Weights of a small CTC audio transcriber.
Model: 5.79M parameters, arch jasper, activation gelu, widths [96, 144, 208].
Training: soap at rate 0.0015, 6100 steps, batches of 64.
Data: trained on short read English sentences (LibriTTS-R), 26041 training examples, 15.0 epochs.
Rows from block 3 of a small CTC audio transcriber, named by matrix and row number. Rows with one number belong to one channel. Each number is 500 + 50 x the weight over its row's rms, rounded and kept within 0 to 999. All counts start at 0. Numbers have three digits each. After the name is the row's rms in percent of the matrix's.
Before each channel's rows are labels from the 100 clips, of 14976, where the channel reaches its highest value: "loudest" is the band of the loudest frequency at the time of the peak. Only what is clearly more common there than usual is listed. The data: short read English sentences (LibriTTS-R).
# convs0: first width-7 conv, stride 2 (model.blocks.3.convs.0.weight, 144x96x7, each kernel summed), inputs 0-23
# convs1: second width-7 conv (model.blocks.3.convs.1.weight, 144x144x7, transposed, each kernel summed), outputs 0-23

loudest: 4000 to 8000 Hz
convs0.111 110:514451420559499482562475506543544516548483531466603422414483490517519487
convs1.111 107:519470516478553476567449453534409538439583500423460478528386469542481534

loudest: 1000 to 2000 Hz
convs0.72 094:492495428511478531439458516473544525402578477553470411408643409535476539
convs1.72 093:534464530503455535528485486478505456468528477517511456542542485519447565

loudest: 500 to 1000 Hz
convs0.140 102:540482411427422554432398463540547489522482535468479562429506567491457478
convs1.140 120:458463464553448480561519455539510452544482554494398392555559535424479499

loudest: 1000 to 2000 Hz
convs0.82 091:506447471511540457333491428527492602619456574499489494475559578543513497
convs1.82 115:502420525509420585502464443542466520470446537475466392524546474511465498

loudest: 250 to 500 Hz
convs0.59 101:507473415463491525535516600498472507475588473437459441503470514374540450
convs1.59 105:548461552535469662523508535456464487442462485568489428587521439423489514

loudest: 500 to 1000 Hz
convs0.118 102:436478526464491532439540497524522468528453475489572473542458551533569497
convs1.118 108:529485493458485597455475485541484521533469534646478479533590445489505429

loudest: 2000 to 4000 Hz
convs0.78 101:522477485486503519488507517408503446505552543450439424489462466501493554
convs1.78 112:565459463427609501539561481545515536466523490491560445546488418528516557

loudest: 500 to 1000 Hz
convs0.44 092:510426419478507528485467531493539505429580496435394455456431429607531462
convs1.44 090:493502434640523472471542633539478527461488485530539528472511385443434417

loudest: 4000 to 8000 Hz
convs0.84 081:487436452562512448510495409442640462472516535594448588470602409490548462
convs1.84 097:532574505524453475537392458384466492491460470419485578554478497528561578

loudest: 1000 to 2000 Hz
convs0.43 096:411517521551443419512426481562471606441497470440507528537504523449548457
convs1.43 115:447502478490470485532476441467414450474528488497484386571398457524462516

loudest: 250 to 500 Hz; 4000 to 8000 Hz
convs0.35 091:457558494491453437474566487516477505447522512510521564408512479549515503
convs1.35 100:486458526483565509558477468504502423423496564519508512628511472540418463

loudest: 500 to 1000 Hz; 250 to 500 Hz
convs0.64 099:468563562485468526516480554534525548428517530571534548517439495595536596
convs1.64 086:486532573553464470527499479447511519485441471520509461487416521560459526

loudest: 250 to 500 Hz
convs0.58 103:457586533492554556477490514469487559553423430466453433483507564549500480
convs1.58 105:504425500520548628533571503532620490404495574548481432495534495504438565

loudest: 250 to 500 Hz
convs0.87 089:512579592491519423463490481504458466514489515552439586587538449584487653
convs1.87 085:456623620491500474477551493497524408539395457465462477451417558479524504

loudest: 250 to 500 Hz
convs0.26 099:489577472449470462540561542474445433491542465507491561454482507511408497
convs1.26 096:457566545476674508473521538533508466543502533563429495442405425523559519

loudest: 250 to 500 Hz
convs0.132 104:490457504543466530512439454475491454464518533539506550515467419518495525
convs1.132 113:522484532560485457511443498555577549468469519485527484557457508513572451

loudest: 4000 to 8000 Hz
convs0.75 088:533499546480514465464550444415428471457358545541442519514598503532382471
convs1.75 096:443487489463618481616442490523420450473467467541463496540515521596433554

loudest: 250 to 500 Hz
convs0.56 108:487637515467471492420432473554561545416428496432460547498469534502597481
convs1.56 107:488461479489508497543440408453552497532515505483516521574490508450522620

loudest: 500 to 1000 Hz; 250 to 500 Hz
convs0.57 099:445542583518565557475623551509448585484452470496523403446486513555509492
convs1.57 103:554530465492487395541547493501464533425481581546373539612563594490583432

loudest: 500 to 1000 Hz; 1000 to 2000 Hz
convs0.102 095:477471495442510522517542563601419459455488450615567513456529465477550531
convs1.102 085:574559465481547473478438431512472479527520483508443448578409345450462447

loudest: 4000 to 8000 Hz
convs0.135 087:464456526513605478458445518507572445434527491478446507475515467432499529
convs1.135 094:426541480433579437505513353558493550449494474498568578451547453502538535

loudest: 4000 to 8000 Hz
convs0.21 107:641513474531511469471491580504498445522418507513480617502526485472471521
convs1.21 097:537476557491505414498551484497488318512590393526529489542514449648488436

loudest: 4000 to 8000 Hz
convs0.28 105:505526448474499526568486529522554522474583534401457486487486406534527470
convs1.28 088:492515414496470523458395501533507487536606523469454536437535550560560485

loudest: 2000 to 4000 Hz
convs0.129 126:524522487569514572503459475540559483450469431458524505441475548508573538
convs1.129 111:481391472390487440514518465468513488520496533526492429544520453494605558

loudest: 4000 to 8000 Hz
convs0.19 089:579470499529587499487395507490469450414544509468504494445497516507474499
convs1.19 086:527553457529501567471502515481486454577463443515499488573525424501567513

loudest: 4000 to 8000 Hz
convs0.113 078:497530537469462369421517497450504510455540604576509544544450410610554412
convs1.113 085:582465462504430518454399462477571503447477450518470552489500448460400491

loudest: 4000 to 8000 Hz
convs0.124 100:560533470565559560479478478545475389446426450445538442501467519532547466
convs1.124 114:465530439423428434564384532487562550491546494570463445545504450494539496

loudest: 1000 to 2000 Hz
convs0.93 094:457463536553563570475535553379432502523501437522427457399542487504453566
convs1.93 094:513461486413479402479409573593503496465605403532509389489492457523538531

loudest: 4000 to 8000 Hz
convs0.46 096:533449538577492464455475587486554525540537596523460535463441489574558417
convs1.46 091:493469457532455570478479533523545424433463549527519460551521425562511504

loudest: 500 to 1000 Hz; 250 to 500 Hz
convs0.120 109:541574446462535477410511536586491475452499471570577474532546471562435561
convs1.120 096:557501476536475499485487412437585496444469520531502498446477486510451421

loudest: 1000 to 2000 Hz
convs0.123 110:528564500418445552417519540480516373494584490533503550501485494501458479
convs1.123 112:453529551508415451506452448460496467540512461536474510582558468505533643

loudest: 500 to 1000 Hz
convs0.62 098:576504474532526521486485469463524561519497567514624455500475473556494515
convs1.62 111:555421412459535536469499480478436491421555522447481522514550515539505465

loudest: 250 to 500 Hz; 500 to 1000 Hz
convs0.61 105:454512460380485397499428542453482452448483472440496542457421414508506549
convs1.61 106:445600536492478508460409519591440506568490542421521519511499511495449440

loudest: 4000 to 8000 Hz
convs0.134 094:484537519493481563462506457530413621560485463431522536432553481481546478
convs1.134 089:525499570433393487457443502536552562538446485431604596459459440572465478

loudest: 500 to 1000 Hz; 1000 to 2000 Hz
convs0.50 109:458509412489584526490514595492464508440532516461612534460527501543447540
convs1.50 095:505569496549401482531457455488446528543506513446586469450468422498608502

loudest: 500 to 1000 Hz
convs0.131 096:502426543499537428486521537483541511530433448452442396539514411549503495
convs1.131 109:453538559399499472440507482455536557510534570518399538569506429525407424

loudest: 4000 to 8000 Hz
convs0.80 102:577514427479497505571534487469427581455503493405479436408464507461476496
convs1.80 105:413460519468446462524451566475429515506502527520483535486434502556519415

loudest: 500 to 1000 Hz; 250 to 500 Hz
convs0.128 109:419409490463549416440608478486443442447594468486514493518486546531423509
convs1.128 104:507470638539462583564495495530472471438403558437487475586445465471486451