From a checkpoint of a small CTC audio transcriber.
Model: 5.79M parameters, waveform 16khz input, widths [96, 144, 208].
Data: trained on short read English sentences (LibriTTS-R), 26041 training examples, 15.0 epochs.
Rows from block 3 of a small CTC audio transcriber, named by matrix and row number. Rows with one number belong to one channel. Each number is 500 + 25 x the weight over its row's rms, rounded and kept within 0 to 999. All counts start at 0. Numbers have three digits each.
After each channel's rows are labels from the 100 clips, of 14976, where the channel reaches its highest value: "strongest on" is what is common among them. Only what is clearly more common there than usual is listed. The data: short read English sentences (LibriTTS-R). In brackets: how many of the 100, against the usual share in percent.
# convs0: first width-7 conv, stride 2 (model.blocks.3.convs.0.weight, 144x96x7, each kernel summed), inputs 0-23
# convs1: second width-7 conv (model.blocks.3.convs.1.weight, 144x144x7, transposed, each kernel summed), outputs 0-23

convs0.71:504474514488518491495512482488518470462486510471505511546465504481451491
convs1.71:517485511488453433541460482512507534487507472464509472517546479498525506
strongest on: voice: male (86 vs 45.9)

convs0.96:583470520501492482545519492459506510499551517541502413522467531461516483
convs1.96:466457466513514447508512491494460504476531511525480511486496505503516474
strongest on: voice: female (86 vs 54.1)

convs0.89:513557463495489523467464503493555460515516501537489482533506466468537545
convs1.89:513459490492485553510516523463487482524473493488525500453488509504481480
strongest on: the word "i" (67 vs 18.3)

convs0.25:503493507491488537513501532495496562484467488515520509517504508536539529
convs1.25:506545496522485530516493474514451454502470498452520498539489483455540509
strongest on: voice: female (92 vs 54.1)

convs0.116:451516487542482489498489508509480529486493484491504507498495569455502471
convs1.116:485484521521480544491502517498445543512533532535490518520519540451514482
strongest on: the word "my" (25 vs 4.1)

convs0.53:515481528507558483456513502541525522505487494468484494449465486488474463
convs1.53:530495514513461459512491494505508494491499483523526466496526468534538512
strongest on: voice: male (73 vs 45.9)

convs0.38:464461494516497496497450508516514554531459498473512509498483533490509476
convs1.38:500482571476501528488517521491498521492545522510465457490475535494525517
strongest on: the word "to" (40 vs 14.5)

convs0.15:498481489546482530462482524530512517474514491451499470471502518493486470
convs1.15:489507514480490498520476509522509516532485495465498499484514489503518443
strongest on: the word "it" (32 vs 12.4)

convs0.10:514489510467467517488462486479497498499511504528506498449486499496509469
convs1.10:475511477468508512480465492497521475541500480503491422504471499541476458
strongest on: the word "is" (27 vs 8.2)

convs0.88:485484492516538539495459524503513501485525522522489441495518454519470473
convs1.88:472520489514510493494497481511554463519474469532522487502514473491500472
strongest on: voice: female (95 vs 54.1)

convs0.107:503469521469450534486546518468502475460511496530472479473476542525474520
convs1.107:461533536514469508563520510495516507487514506500519486536477516453484442
strongest on: the word "what" (43 vs 4.8)

convs0.1:487494522490486512520503466474525468516528481499483531553504524510511479
convs1.1:525499499512506480502528509502507486514492496503507456533480478516493535
strongest on: voice: female (83 vs 54.1)

convs0.13:535470527488518494515514521509483520497497523511491445471504471471510504
convs1.13:508492474515516480438516505498488450493532510516481512508519483514531478
strongest on: voice: female (89 vs 54.1)

convs0.83:512479475521477509468515497507498500563484538503470540530474497469475481
convs1.83:499483509497536491463505425459531481476514503468471506478481509440491484
strongest on: the word "was" (32 vs 9.9)

convs0.74:487508513454503490502482516506491511535484527543494488516502530539497466
convs1.74:514462474518512497493515511498525514505473531511534526480511535558475497
strongest on: the word "was" (28 vs 9.9)

convs0.81:483582491464507534536510449531521476500505492513527502480480489497515492
convs1.81:506499474488524459493564511522491507520508489477501488486484454516474477
strongest on: voice: male (71 vs 45.9)

convs0.6:463556508486508523466462472469477546520510508479476516491478509521495564
convs1.6:503500500458531548449480495506491533522488490455474536482422471505488457
strongest on: voice: male (77 vs 45.9)

convs0.0:464517490492500475489466482504507506494505488513500478505501478496481510
convs1.0:535504482516549457485526492496476483479543475504509452494469509472477534
strongest on: voice: male (81 vs 45.9)

convs0.34:475480512484529524519484495519476484496474497453514490564470492503513482
convs1.34:528511476502510532526509472510504510513493517493499492469499512509555485
strongest on: the word "my" (25 vs 4.1)

convs0.119:514482470483527537478485478488482496517470431483486490452510468533538481
convs1.119:506512498499494501484483513501504475492484466480484449569512500534519477
strongest on: the word "i" (72 vs 18.3)

convs0.2:478477457492500521467470475466491536468501509477476456502522492502470492
convs1.2:506476476492509478523486455507500504467486499498511508529509486444488467
strongest on: the word "my" (31 vs 4.1)

convs0.27:493523510459520487512528508503485543531503519538500446502456459463492510
convs1.27:462468466511492494490490487486482515490473517506492499434464468458511472
strongest on: the word "to" (33 vs 14.5)

convs0.99:504518486504482481492464479511518504524520553504515507509492497511444493
convs1.99:527498488507491503535537512474507500451496523495478520548537523479436467
strongest on: voice: female (87 vs 54.1)

convs0.66:448515513529458462506547496478503521516481459502482521530507505488504471
convs1.66:502454520460544508479499451509475457490491463515509495509526504483481495
strongest on: the word "not" (25 vs 6.3)

convs0.12:480507480523501480468516521539442476539555534517491511515487500530450510
convs1.12:474467509456511576494477551481560525517446509481509486487456479458481479
strongest on: the word "he" (29 vs 11)

convs0.90:520499486471441513477468538468472471484501471546507538486449519491501505
convs1.90:486506507494485490512470510509457469560506444531506466484441466503511484
strongest on: the word "is" (32 vs 8.2)