Rows from block 4 of a small CTC audio transcriber, named by matrix and row number. Rows with one number belong to one channel. Each number is 128 + 24 x the weight over its row's rms, rounded and kept within 0 to 255. All counts start at 0.
After each channel's rows are labels from the 100 clips, of 14976, where the channel reaches its highest value: "responds to" is what is common among them. Only what is clearly more common there than usual is listed. The data: short read English sentences (LibriTTS-R).
# convs0: first width-7 conv (model.blocks.4.convs.0.weight, 144x144x7, each kernel summed), inputs 0-35
# convs1: second width-7 conv (model.blocks.4.convs.1.weight, 144x144x7, transposed, each kernel summed), outputs 0-35

convs0.35 [138 112  97 140  92 163  88 106 103 126 125 138 134 139 143 117  92 149 101 102 157 159 106 132 120 154 123  86 107 108 122  98 122 106 134  79]
convs1.35 [ 80 101 125 123  94 152 104 115 196 109 148 118 146 146 150 122 141 172 117 145 148 158 129 117 120  88 114 142 116 118 121 111 134 125 152 149]
responds to: the word "you"

convs0.4 [100 103 126 173  95 192 153 132 121 151 118 187 133 114 139 122 114 117 127 172 114 100 113 138 118 140 127 101 124 123 116 139 110 134  65 134]
convs1.4 [109 146 120 128 105 181 140  92 139 122 152 174 134 104 132 117 106 140 149 116 100 117 116 102 115  97 118  44 102 130 128 133 147 121 149  90]
responds to: voice: female

convs0.99 [175 125 108 126 137 155 171 159 170 149  85 146 100 132 151 163 127 125 157 169 168  92  90 129 144 100 111 154 145 113 109 170 101  92 123 125]
convs1.99 [145  81  90 144 114  82 164  92 150 117  96 149 120 146 107 118 102 173 164 133 123  89 117 116 111  71 107  98 133 115 110 120 146 146 138 147]
responds to: the word "and"

convs0.22 [137 145 145  67 134 139 125 152 142  90 149 126 102 161 140 121 137 118 112 136 122 112  91 173 118 106 123 161  87  75 124 143 135 127 119 125]
convs1.22 [160 117  90 144 131  73 105  90 151 153 115 108 154 121 120 141  84 118  98 131 130 107 112 130 156 109 132 121  97 110 123 139 139 168 135 102]
responds to: the word "it"

convs0.82 [139 138 112 132 124 111 134 122 145 152 126 150 137 120 110 122 140 158 107 122 173 131  98 111 162 104 105 131 118  92  96 127 149 153 132 107]
convs1.82 [135 123  89 134 104 160 155 157 152 105 156 123 147 193 126 134 145 146  92 171 116 114 125 106 130 103 141 127 102 107  73 128 102 170  85 174]
responds to: the word "of"

convs0.130 [143 136  97 100 167 109 120 120 114 110 109  89  75 135 176 145 130 162  97 121 152 159 156 133 139 107 151  97 124 122 135 125 146 121 143 110]
convs1.130 [109 144 111 103 162  93 143 126 104 106 170  93 139 127 163 142 127 180 122 158 150 165 156 209 106 135 102 121  75 128 139 105 129 109 128  99]
responds to: the word "to"

convs0.76 [141 134 174  94 102 134  87 164 119 109 117 159 120 153 132 143  92 103 162 135 161 139 105  79 147 109 127 143 114 117 178  91 112 134 133 126]
convs1.76 [104 102 144 156 119 132 127 154 175 138 122 158  74  81 145  91 111 124 127 138 159 129 123 124 135 109 120 154 177 154 129 122 113 131 122 139]
responds to: the word "is"

convs0.127 [102 140  94 122 150 137 155 116 127 148 114  98 143 167 170  99 133 147  97 135 118 188 118 106 138 118 120 152 156 135 142 111 134 107 103 105]
convs1.127 [124  94 118 130 136 143 123 134 148 126 158 132 163 135 137 130 127 168 167 149  81 207  93 107 154 135 103 132 193 126 107 134 141 137 124 136]
responds to: voice: female

convs0.13 [143 129 156 168 136 111 119 162  95 111 105 126 107 155 143 133 167 160 111 158 116 148 110 128  71 157  87 127 103 157 112 150 125 133 142 142]
convs1.13 [143 121 137 161 113 111 169 132  90 157 110 123 142 144 107 134 113 115 123 157 141 153 137  88 108  92  84 130 156  92 100 117 139 104 126 110]
responds to: the word "i"

convs0.119 [119  70 127 106  83 138 126 136 135 150 126 153 152 130 111 164 120 156 151 179 124  83 103 143 137 126 163  67 125 133 120 134 119 107  85 136]
convs1.119 [162 144 112  97  79 100 122 149 164 147 112 111 131 138 137 111 128 146 141 110 115 161 131  96 112 152 136  67 113  99 102 131 182 122 114 119]
responds to: the word "and"

convs0.75 [116 138 143 108 148  85 159 158 103  76 175 124 116 136 136 112 120 164 108 116 106 146 112 133 100  97 109 131 147 113 166 107 102 129 145 185]
convs1.75 [163 145 117 110 159  78  80  92 102 143 109 132 152 148  89 159 130 145 143 122 127 142 155 100 140 116 160 112 128 134 119 141 141 135 127 150]
responds to: the word "was"; the word "a"

convs0.125 [153  84 173 129 134 148 129 122 153  77 114 118 140  98 126 165 108 108 134  88 155 113 114 140 128 145 136 166 145 132 144 115 121  96 132 146]
convs1.125 [117 104 120 108 144 137 124 151 162 189  94  62 114 153 146 134 134 132 115  99 159 123 132 164 118 136 137 156 124 124 102 106 123 119 122 139]
responds to: the word "to"

convs0.71 [122 155  73 101 148 116 140 113 126 123 145 104  95  93  99 153 137 147 109 119 106 151 169 118 121 153 141 107  96 123 130  94 115 133  99 115]
convs1.71 [120 131 118 166 134 150 100 148  95 140 138 136 131 134 133 114 133 148 124 113  94 166 114 103 140 123 121 138  91  97 134 117 114 114 134 120]
responds to: voice: female; text has "not"

convs0.40 [ 82 104 143  77 139 130 122 154 107 150 136 159 124 158 127 131 114  93 116 126 167 159  91 155  99 127 127 124 141  94 118 132 100 144 134 143]
convs1.40 [156  93 106 136 108  88 129 172 137 158  76 110 143 116 172 137 131  90 143 103 156 164 108 138  62 143 108 127 129 124 104 139 117 134 140 140]
responds to: the word "you"

convs0.15 [102  86 116 106 102 114 119 125 166 156 195 108 164 133 173 157 136 140 124  92 127 159 142 114 169 164 108  99  88  91 142 116 100 156 140 162]
convs1.15 [126 146 107 144 104 114 126 143 137 138 141 123 142  90 105 134 136  99 108  94 116 185 145 112 136 143  93 120  93  96 147 117  96 157 132 135]
responds to: voice: female

convs0.73 [137 107 149 153 107 157  94 142 124 112 126 107 117 130 143  79  94 107 108 136 140  81 105  74 132 118 117 151 152 119 123 131 114 138 129 134]
convs1.73 [126 143  79 111  85 115 133 118  92 125 150 151 157 155 142 171 123 120 135 127 139 131 134 134 157 114 121 106  94 110  75 167 137 151 118 142]
responds to: voice: female

convs0.46 [142 168  97  92 119 137 142 131 118 141 143 110 135 164 125 147 121 129 130 119 151 124 143 122 138 137 149 144 150 166 176 101 138 163  99 122]
convs1.46 [121 139  81 126 113 123 116 141 116  77 124 118 104 104 130 112 118 140 122 100 104 119 155 139  94 129 110  75 138 126 124 111 109 144 130  95]
responds to: the word "i"

convs0.79 [142 128 123 109 142 110 145  88 170 154 116 130  91 116 150 155 139  62 120 135 109 156 114 147 143 127 128 145 116 154 109 157  90  98 115 179]
convs1.79 [137 139 159 134 150 142 139 144 141 143 117 150  91 103 102 135 114  95 144 117 163 106  70 111  84  86  99  92 129 119 116 111 135  89 188  96]
responds to: the word "be"

convs0.0 [120 114 134 186 130  99  79 146 137  84  92 102 162 128 175 149 166 154 136 137 109 140 134 109 152 140 130 113 129 125 116 105 136 131 104 118]
convs1.0 [119 100 124 177  82 171 170 152 152 151 126 131  85  91 131 113 117 192 134 124 131  93 135 110 148 111 136  97  98 130 153 172 130 156 139 127]
responds to: voice: female

convs0.11 [108 133  93 147 161 148 144 129  89 130 148 139 118  97 147 139 127 152 112 133 146 135 151 118 167 155  96 135 126 163 110 128 180 175 113 166]
convs1.11 [132 159  85 107 125 115 125 153 129  95 128 114 113 110 145 134 145 141  82 134  90 146 128 122 143 163 141 149 123  93 152 125 104  99 162  95]
responds to: voice: female; the word "not"

convs0.108 [ 97 124 146  98 142 131 156 126 133 160 154 160 160 105 131  98 158 141 170 129 129 104 159 105 126 142 108 133 116 149  86 160  84 135  88 126]
convs1.108 [143 163 134 144 109 129 163 153 141 136 158 144 111 153 191  93  95 101 153 147 134 149  90  76 115 111 144 177 129 109  97 136 149 116  78 148]
responds to: voice: female; the word "i"

convs0.96 [105 138 127 139 161 147 145 152 149 108 154 154 145 111 130 149 122 133 114 176 116 131 102 127 106 148 102 108  98 145 119 123 109 143 151 160]
convs1.96 [164 121 111 136 116  98  88 133  86 161 133 123 127  81 115 147 123 118 120 147  91 131  90 147 138 140 113 118  55 134 133 170 130 119 120 167]
responds to: voice: female

convs0.105 [188 130 110 124 175 125 102 186 146 111 120 169 103  63 104  89 140 108 136 139 110 157 130 138 155 136  99 147 159  99 114 162 163 121 121 185]
convs1.105 [163 154 141 140 151 150 119  87 109 133 127 157 111  83 110 131 141 113 127 106 153 142 157 103 149 137 142 100  87 141 156 163 130 118 166 110]
responds to: the word "but"

convs0.77 [ 93 164 141 119 158 132 106 188  82 125 112 145 164 150 135 151 130 131 179 190 141 119 124  95 147 141 101 146 170 115 119 101  80 145  99 125]
convs1.77 [144 140  82 132  71 114  93 165 149 134 121  96 105 124  99 125 131 122 104  98 141 135 128 123 114  99 134  92 120  68 111 120 130 154 141 133]
responds to: the word "i"

convs0.3 [115 110 124 118 129  97 119  92 153 103 106 124 104 137 161 195 132 146  93 163 124 113 135 128 115 176 124  94 122 152 142 138 164 136 114 156]
convs1.3 [129 110 140 113  96 102 140  83 119 118 157 104 132 151 150 125 131 173 145 149 111 138  86  97 133  98 141 106  90 126 106 118  97 167 136 165]
responds to: the word "to"

convs0.101 [149  90 147 132 105 124 102 133 136 146 105 127 141  88 139  96 122 126 145  95 146 122 165 103 148 140  83  86 141 156 120 123  83 180 133 101]
convs1.101 [138 148 102 123 121 116 114  93 125  90 123 119 116 130 153 172  90 109 115 156 144 129 119  95  96  99 105 180 100 109 110 151  97 115 138 117]
responds to: voice: female

convs0.47 [ 90 163 112 106 102 155 165 140 114  86 108 113  97 141 148 136 140 151 118 157 157  97  87 104 165 164 100  88 149 114 100  99 112 119 151 140]
convs1.47 [126 106 123 134  88  82 137 134 148 138 162 143  71 180 140  92 127  75 154 130 157 107 139 147 123 111 115 135 133 103 129 159 137 154 124 119]
responds to: the word "was"