Weights of a small CTC audio transcriber: 5.79M parameters.
Rows from block 3 of a small CTC audio transcriber, named by matrix and row number. Rows with one number belong to one channel. Each number is 200 + 30 x the weight over its row's rms, rounded and kept within 0 to 999. All counts start at 0.
After each channel's rows are labels from the 100 clips, of 14976, where the channel reaches its highest value: "responds to" is what is common among them. Only what is clearly more common there than usual is listed. The data: short read English sentences (LibriTTS-R). In brackets: how many of the 100.
# convs0: first width-7 conv, stride 2 (model.blocks.3.convs.0.weight, 144x96x7, each kernel summed), inputs 24-47
# convs1: second width-7 conv (model.blocks.3.convs.1.weight, 144x144x7, transposed, each kernel summed), outputs 24-47

convs0.71,242,175,138,259,201,220,215,182,170,158,181,148,198,224,199,207,105,175,148,180,158,245,239,221
convs1.71,225,144,196,254,196,201,143,148,174,161,195,213,214,218,214,211,174,212,146,185,209,218,207,248
responds to: voice: male (86)

convs0.126,204,239,226,206,233,203,191,233,165,215,208,211,212,244,245,203,171,250,188,232,174,195,153,197
convs1.126,241,268,211,153,201,191,243,233,188,197,117,180,214,209,208,194,224,193,183,191,217,206,188,152
responds to: voice: female (94)

convs0.0,267,201,166,197,208,154,216,193,194,173,160,199,176,234,250,248,200,158,201,200,213,229,194,212
convs1.0,173,148,183,189,179,150,237,246,204,202,207,183,200,194,204,192,185,176,182,162,264,134,188,204
responds to: voice: male (81)

convs0.116,154,215,209,156,167,178,159,127,244,219,223,188,203,168,198,207,213,129,163,193,223,232,191,237
convs1.116,186,185,216,227,219,210,227,233,238,178,197,223,203,149,166,246,178,187,168,171,157,184,186,199
responds to: the word "my" (25)

convs0.74,183,245,212,203,175,178,204,180,237,218,213,180,229,196,238,208,181,176,166,219,182,212,286,217
convs1.74,203,218,184,186,207,187,203,211,233,171,181,258,171,185,188,199,209,202,177,164,221,172,179,248
responds to: the word "was" (28)

convs0.15,130,228,261,136,164,178,199,249,137,171,203,220,177,236,248,226,163,184,215,221,211,168,175,262
convs1.15,207,150,232,229,175,210,269,210,210,182,163,207,267,213,194,252,193,224,182,264,142,200,163,240
responds to: the word "it" (32)

convs0.6,207,215,165,206,174,151,225,197,211,121,180,210,182,215,173,207,221,201,182,194,242,231,183,207
convs1.6,200,225,239,187,206,201,214,206,209,238,184,211,227,212,197,226,248,156,207,282,208,185,186,176
responds to: voice: male (77)

convs0.38,162,195,192,226,185,172,165,127,240,245,209,200,175,199,204,177,174,188,144,140,202,217,200,161
convs1.38,173,134,225,218,237,204,213,221,205,174,215,220,192,237,240,228,203,228,187,166,162,178,226,183
responds to: the word "to" (40)

convs0.13,167,217,201,207,197,189,190,179,251,204,196,219,221,142,191,223,210,154,220,145,132,202,207,190
convs1.13,213,130,203,240,215,214,192,211,179,189,103,189,217,169,193,173,191,239,197,177,226,169,217,164
responds to: voice: female (89)

convs0.2,204,169,163,183,146,238,212,182,220,180,209,178,195,186,214,200,179,179,232,202,250,253,164,204
convs1.2,189,183,197,134,193,228,215,264,209,202,211,237,192,193,225,256,150,173,170,200,219,196,244,240
responds to: the word "my" (31)

convs0.99,187,171,185,205,191,180,216,212,206,256,256,186,211,141,187,223,212,166,195,193,185,240,132,179
convs1.99,243,141,174,172,208,166,162,223,213,160,210,205,196,180,206,214,203,173,215,208,225,221,229,238
responds to: voice: female (87)

convs0.83,208,235,162,166,246,202,139,136,259,199,198,176,185,201,265,196,199,190,183,192,200,184,201,151
convs1.83,176,171,202,162,179,167,224,181,156,232,239,251,190,204,262,211,180,226,194,240,186,231,200,207
responds to: the word "was" (32)

convs0.69,186,208,189,141,180,168,139,243,228,228,205,222,231,209,190,175,217,146,216,184,161,254,220,166
convs1.69,183,177,194,170,208,208,184,209,255,193,213,225,226,148,260,194,221,230,248,185,198,180,214,205
responds to: voice: female (89)

convs0.53,201,171,226,176,156,162,210,197,158,187,175,213,227,154,221,201,190,212,189,147,231,205,207,219
convs1.53,197,172,146,243,228,199,208,155,177,195,207,232,203,257,233,188,163,214,182,232,223,195,184,183
responds to: voice: male (73)

convs0.122,195,243,248,225,194,229,193,233,185,270,256,257,207,208,172,189,212,181,174,181,178,184,180,176
convs1.122,179,212,223,169,172,215,176,191,200,198,213,217,131,146,167,197,198,203,198,166,175,151,229,160
responds to: voice: female (87)

convs0.90,185,216,215,255,155,200,185,226,211,181,205,241,133,168,180,176,139,226,192,205,228,220,180,203
convs1.90,199,216,192,269,175,207,167,190,192,204,136,155,166,229,170,166,200,189,176,222,167,168,165,189
responds to: the word "is" (32)

convs0.10,130,199,208,198,183,178,162,216,202,166,121,208,224,198,184,208,125,235,154,193,252,225,225,191
convs1.10,160,192,207,183,145,181,157,220,137,266,131,189,204,219,236,221,195,234,240,202,186,188,216,173
responds to: the word "is" (27)

convs0.89,164,167,209,192,149,218,231,196,212,218,156,194,177,157,211,200,214,214,161,202,221,224,224,199
convs1.89,148,216,184,152,158,172,187,220,217,215,205,205,182,252,241,193,179,210,206,159,215,185,208,159
responds to: the word "i" (67)

convs0.27,185,191,231,219,189,157,174,190,152,214,226,221,193,223,245,210,183,234,187,189,168,180,148,189
convs1.27,218,212,205,214,199,204,248,213,207,256,154,227,186,179,204,218,246,191,186,180,180,191,153,189
responds to: the word "to" (33)

convs0.12,196,221,172,166,183,182,198,141,216,224,196,203,215,216,206,170,183,166,195,189,224,185,170,198
convs1.12,216,180,185,194,189,177,201,202,223,182,186,223,127,181,236,181,196,212,204,186,179,179,221,181
responds to: the word "he" (29)

convs0.119,265,172,203,192,211,207,168,255,198,226,167,153,209,176,168,206,181,205,229,197,212,155,246,225
convs1.119,166,279,157,201,186,211,134,189,207,191,286,244,238,227,162,198,211,185,202,212,180,241,188,174
responds to: the word "i" (72)

convs0.34,243,219,236,242,192,157,245,190,235,147,237,206,152,196,191,195,184,223,205,242,215,225,217,254
convs1.34,212,227,156,176,176,161,153,202,225,213,168,251,147,166,249,180,181,223,202,177,175,202,178,175
responds to: the word "my" (25)

convs0.1,281,176,174,203,158,134,185,226,175,201,222,225,183,173,216,238,169,221,172,204,234,206,190,167
convs1.1,206,178,141,234,204,190,160,156,163,221,216,266,226,233,172,218,155,242,232,201,196,212,201,160
responds to: voice: female (83)

convs0.66,192,165,207,171,202,167,235,269,120,184,187,200,194,193,234,215,214,201,203,170,243,243,234,153
convs1.66,180,192,222,203,181,177,236,175,207,261,246,191,157,175,149,186,204,175,176,208,192,179,209,174
responds to: the word "not" (25)

convs0.68,170,161,168,161,172,235,137,154,231,199,193,228,243,224,236,196,181,145,236,204,195,115,247,184
convs1.68,183,165,232,192,185,185,206,229,243,197,192,122,198,137,189,187,237,232,174,176,198,211,217,176
responds to: voice: female (87); the word "it" (40); the word "is" (30)

convs0.81,230,188,210,174,195,179,192,188,203,193,248,169,157,224,203,162,220,214,148,216,250,199,186,151
convs1.81,184,155,191,194,255,143,213,228,194,231,164,154,206,250,181,181,195,155,197,184,247,173,199,202
responds to: voice: male (71)

convs0.91,204,243,232,218,218,136,199,183,203,213,235,215,248,183,197,217,201,222,154,236,207,198,153,191
convs1.91,272,227,142,222,237,193,197,182,209,192,155,137,155,191,202,193,244,206,216,144,207,221,169,217
responds to: voice: female (85); the word "you" (34)

convs0.107,199,197,227,217,226,264,213,191,179,220,214,202,172,216,166,179,225,175,258,200,185,238,177,236
convs1.107,171,184,173,203,203,233,205,175,219,139,255,238,204,196,202,180,172,200,163,222,175,187,246,154
responds to: the word "what" (43)

convs0.77,183,213,185,249,212,277,177,140,140,216,203,246,228,182,165,164,207,194,192,197,234,183,197,200
convs1.77,182,187,166,201,246,268,217,183,212,137,192,177,231,165,184,205,252,224,218,198,221,183,169,191
responds to: voice: female (86); the word "it" (34)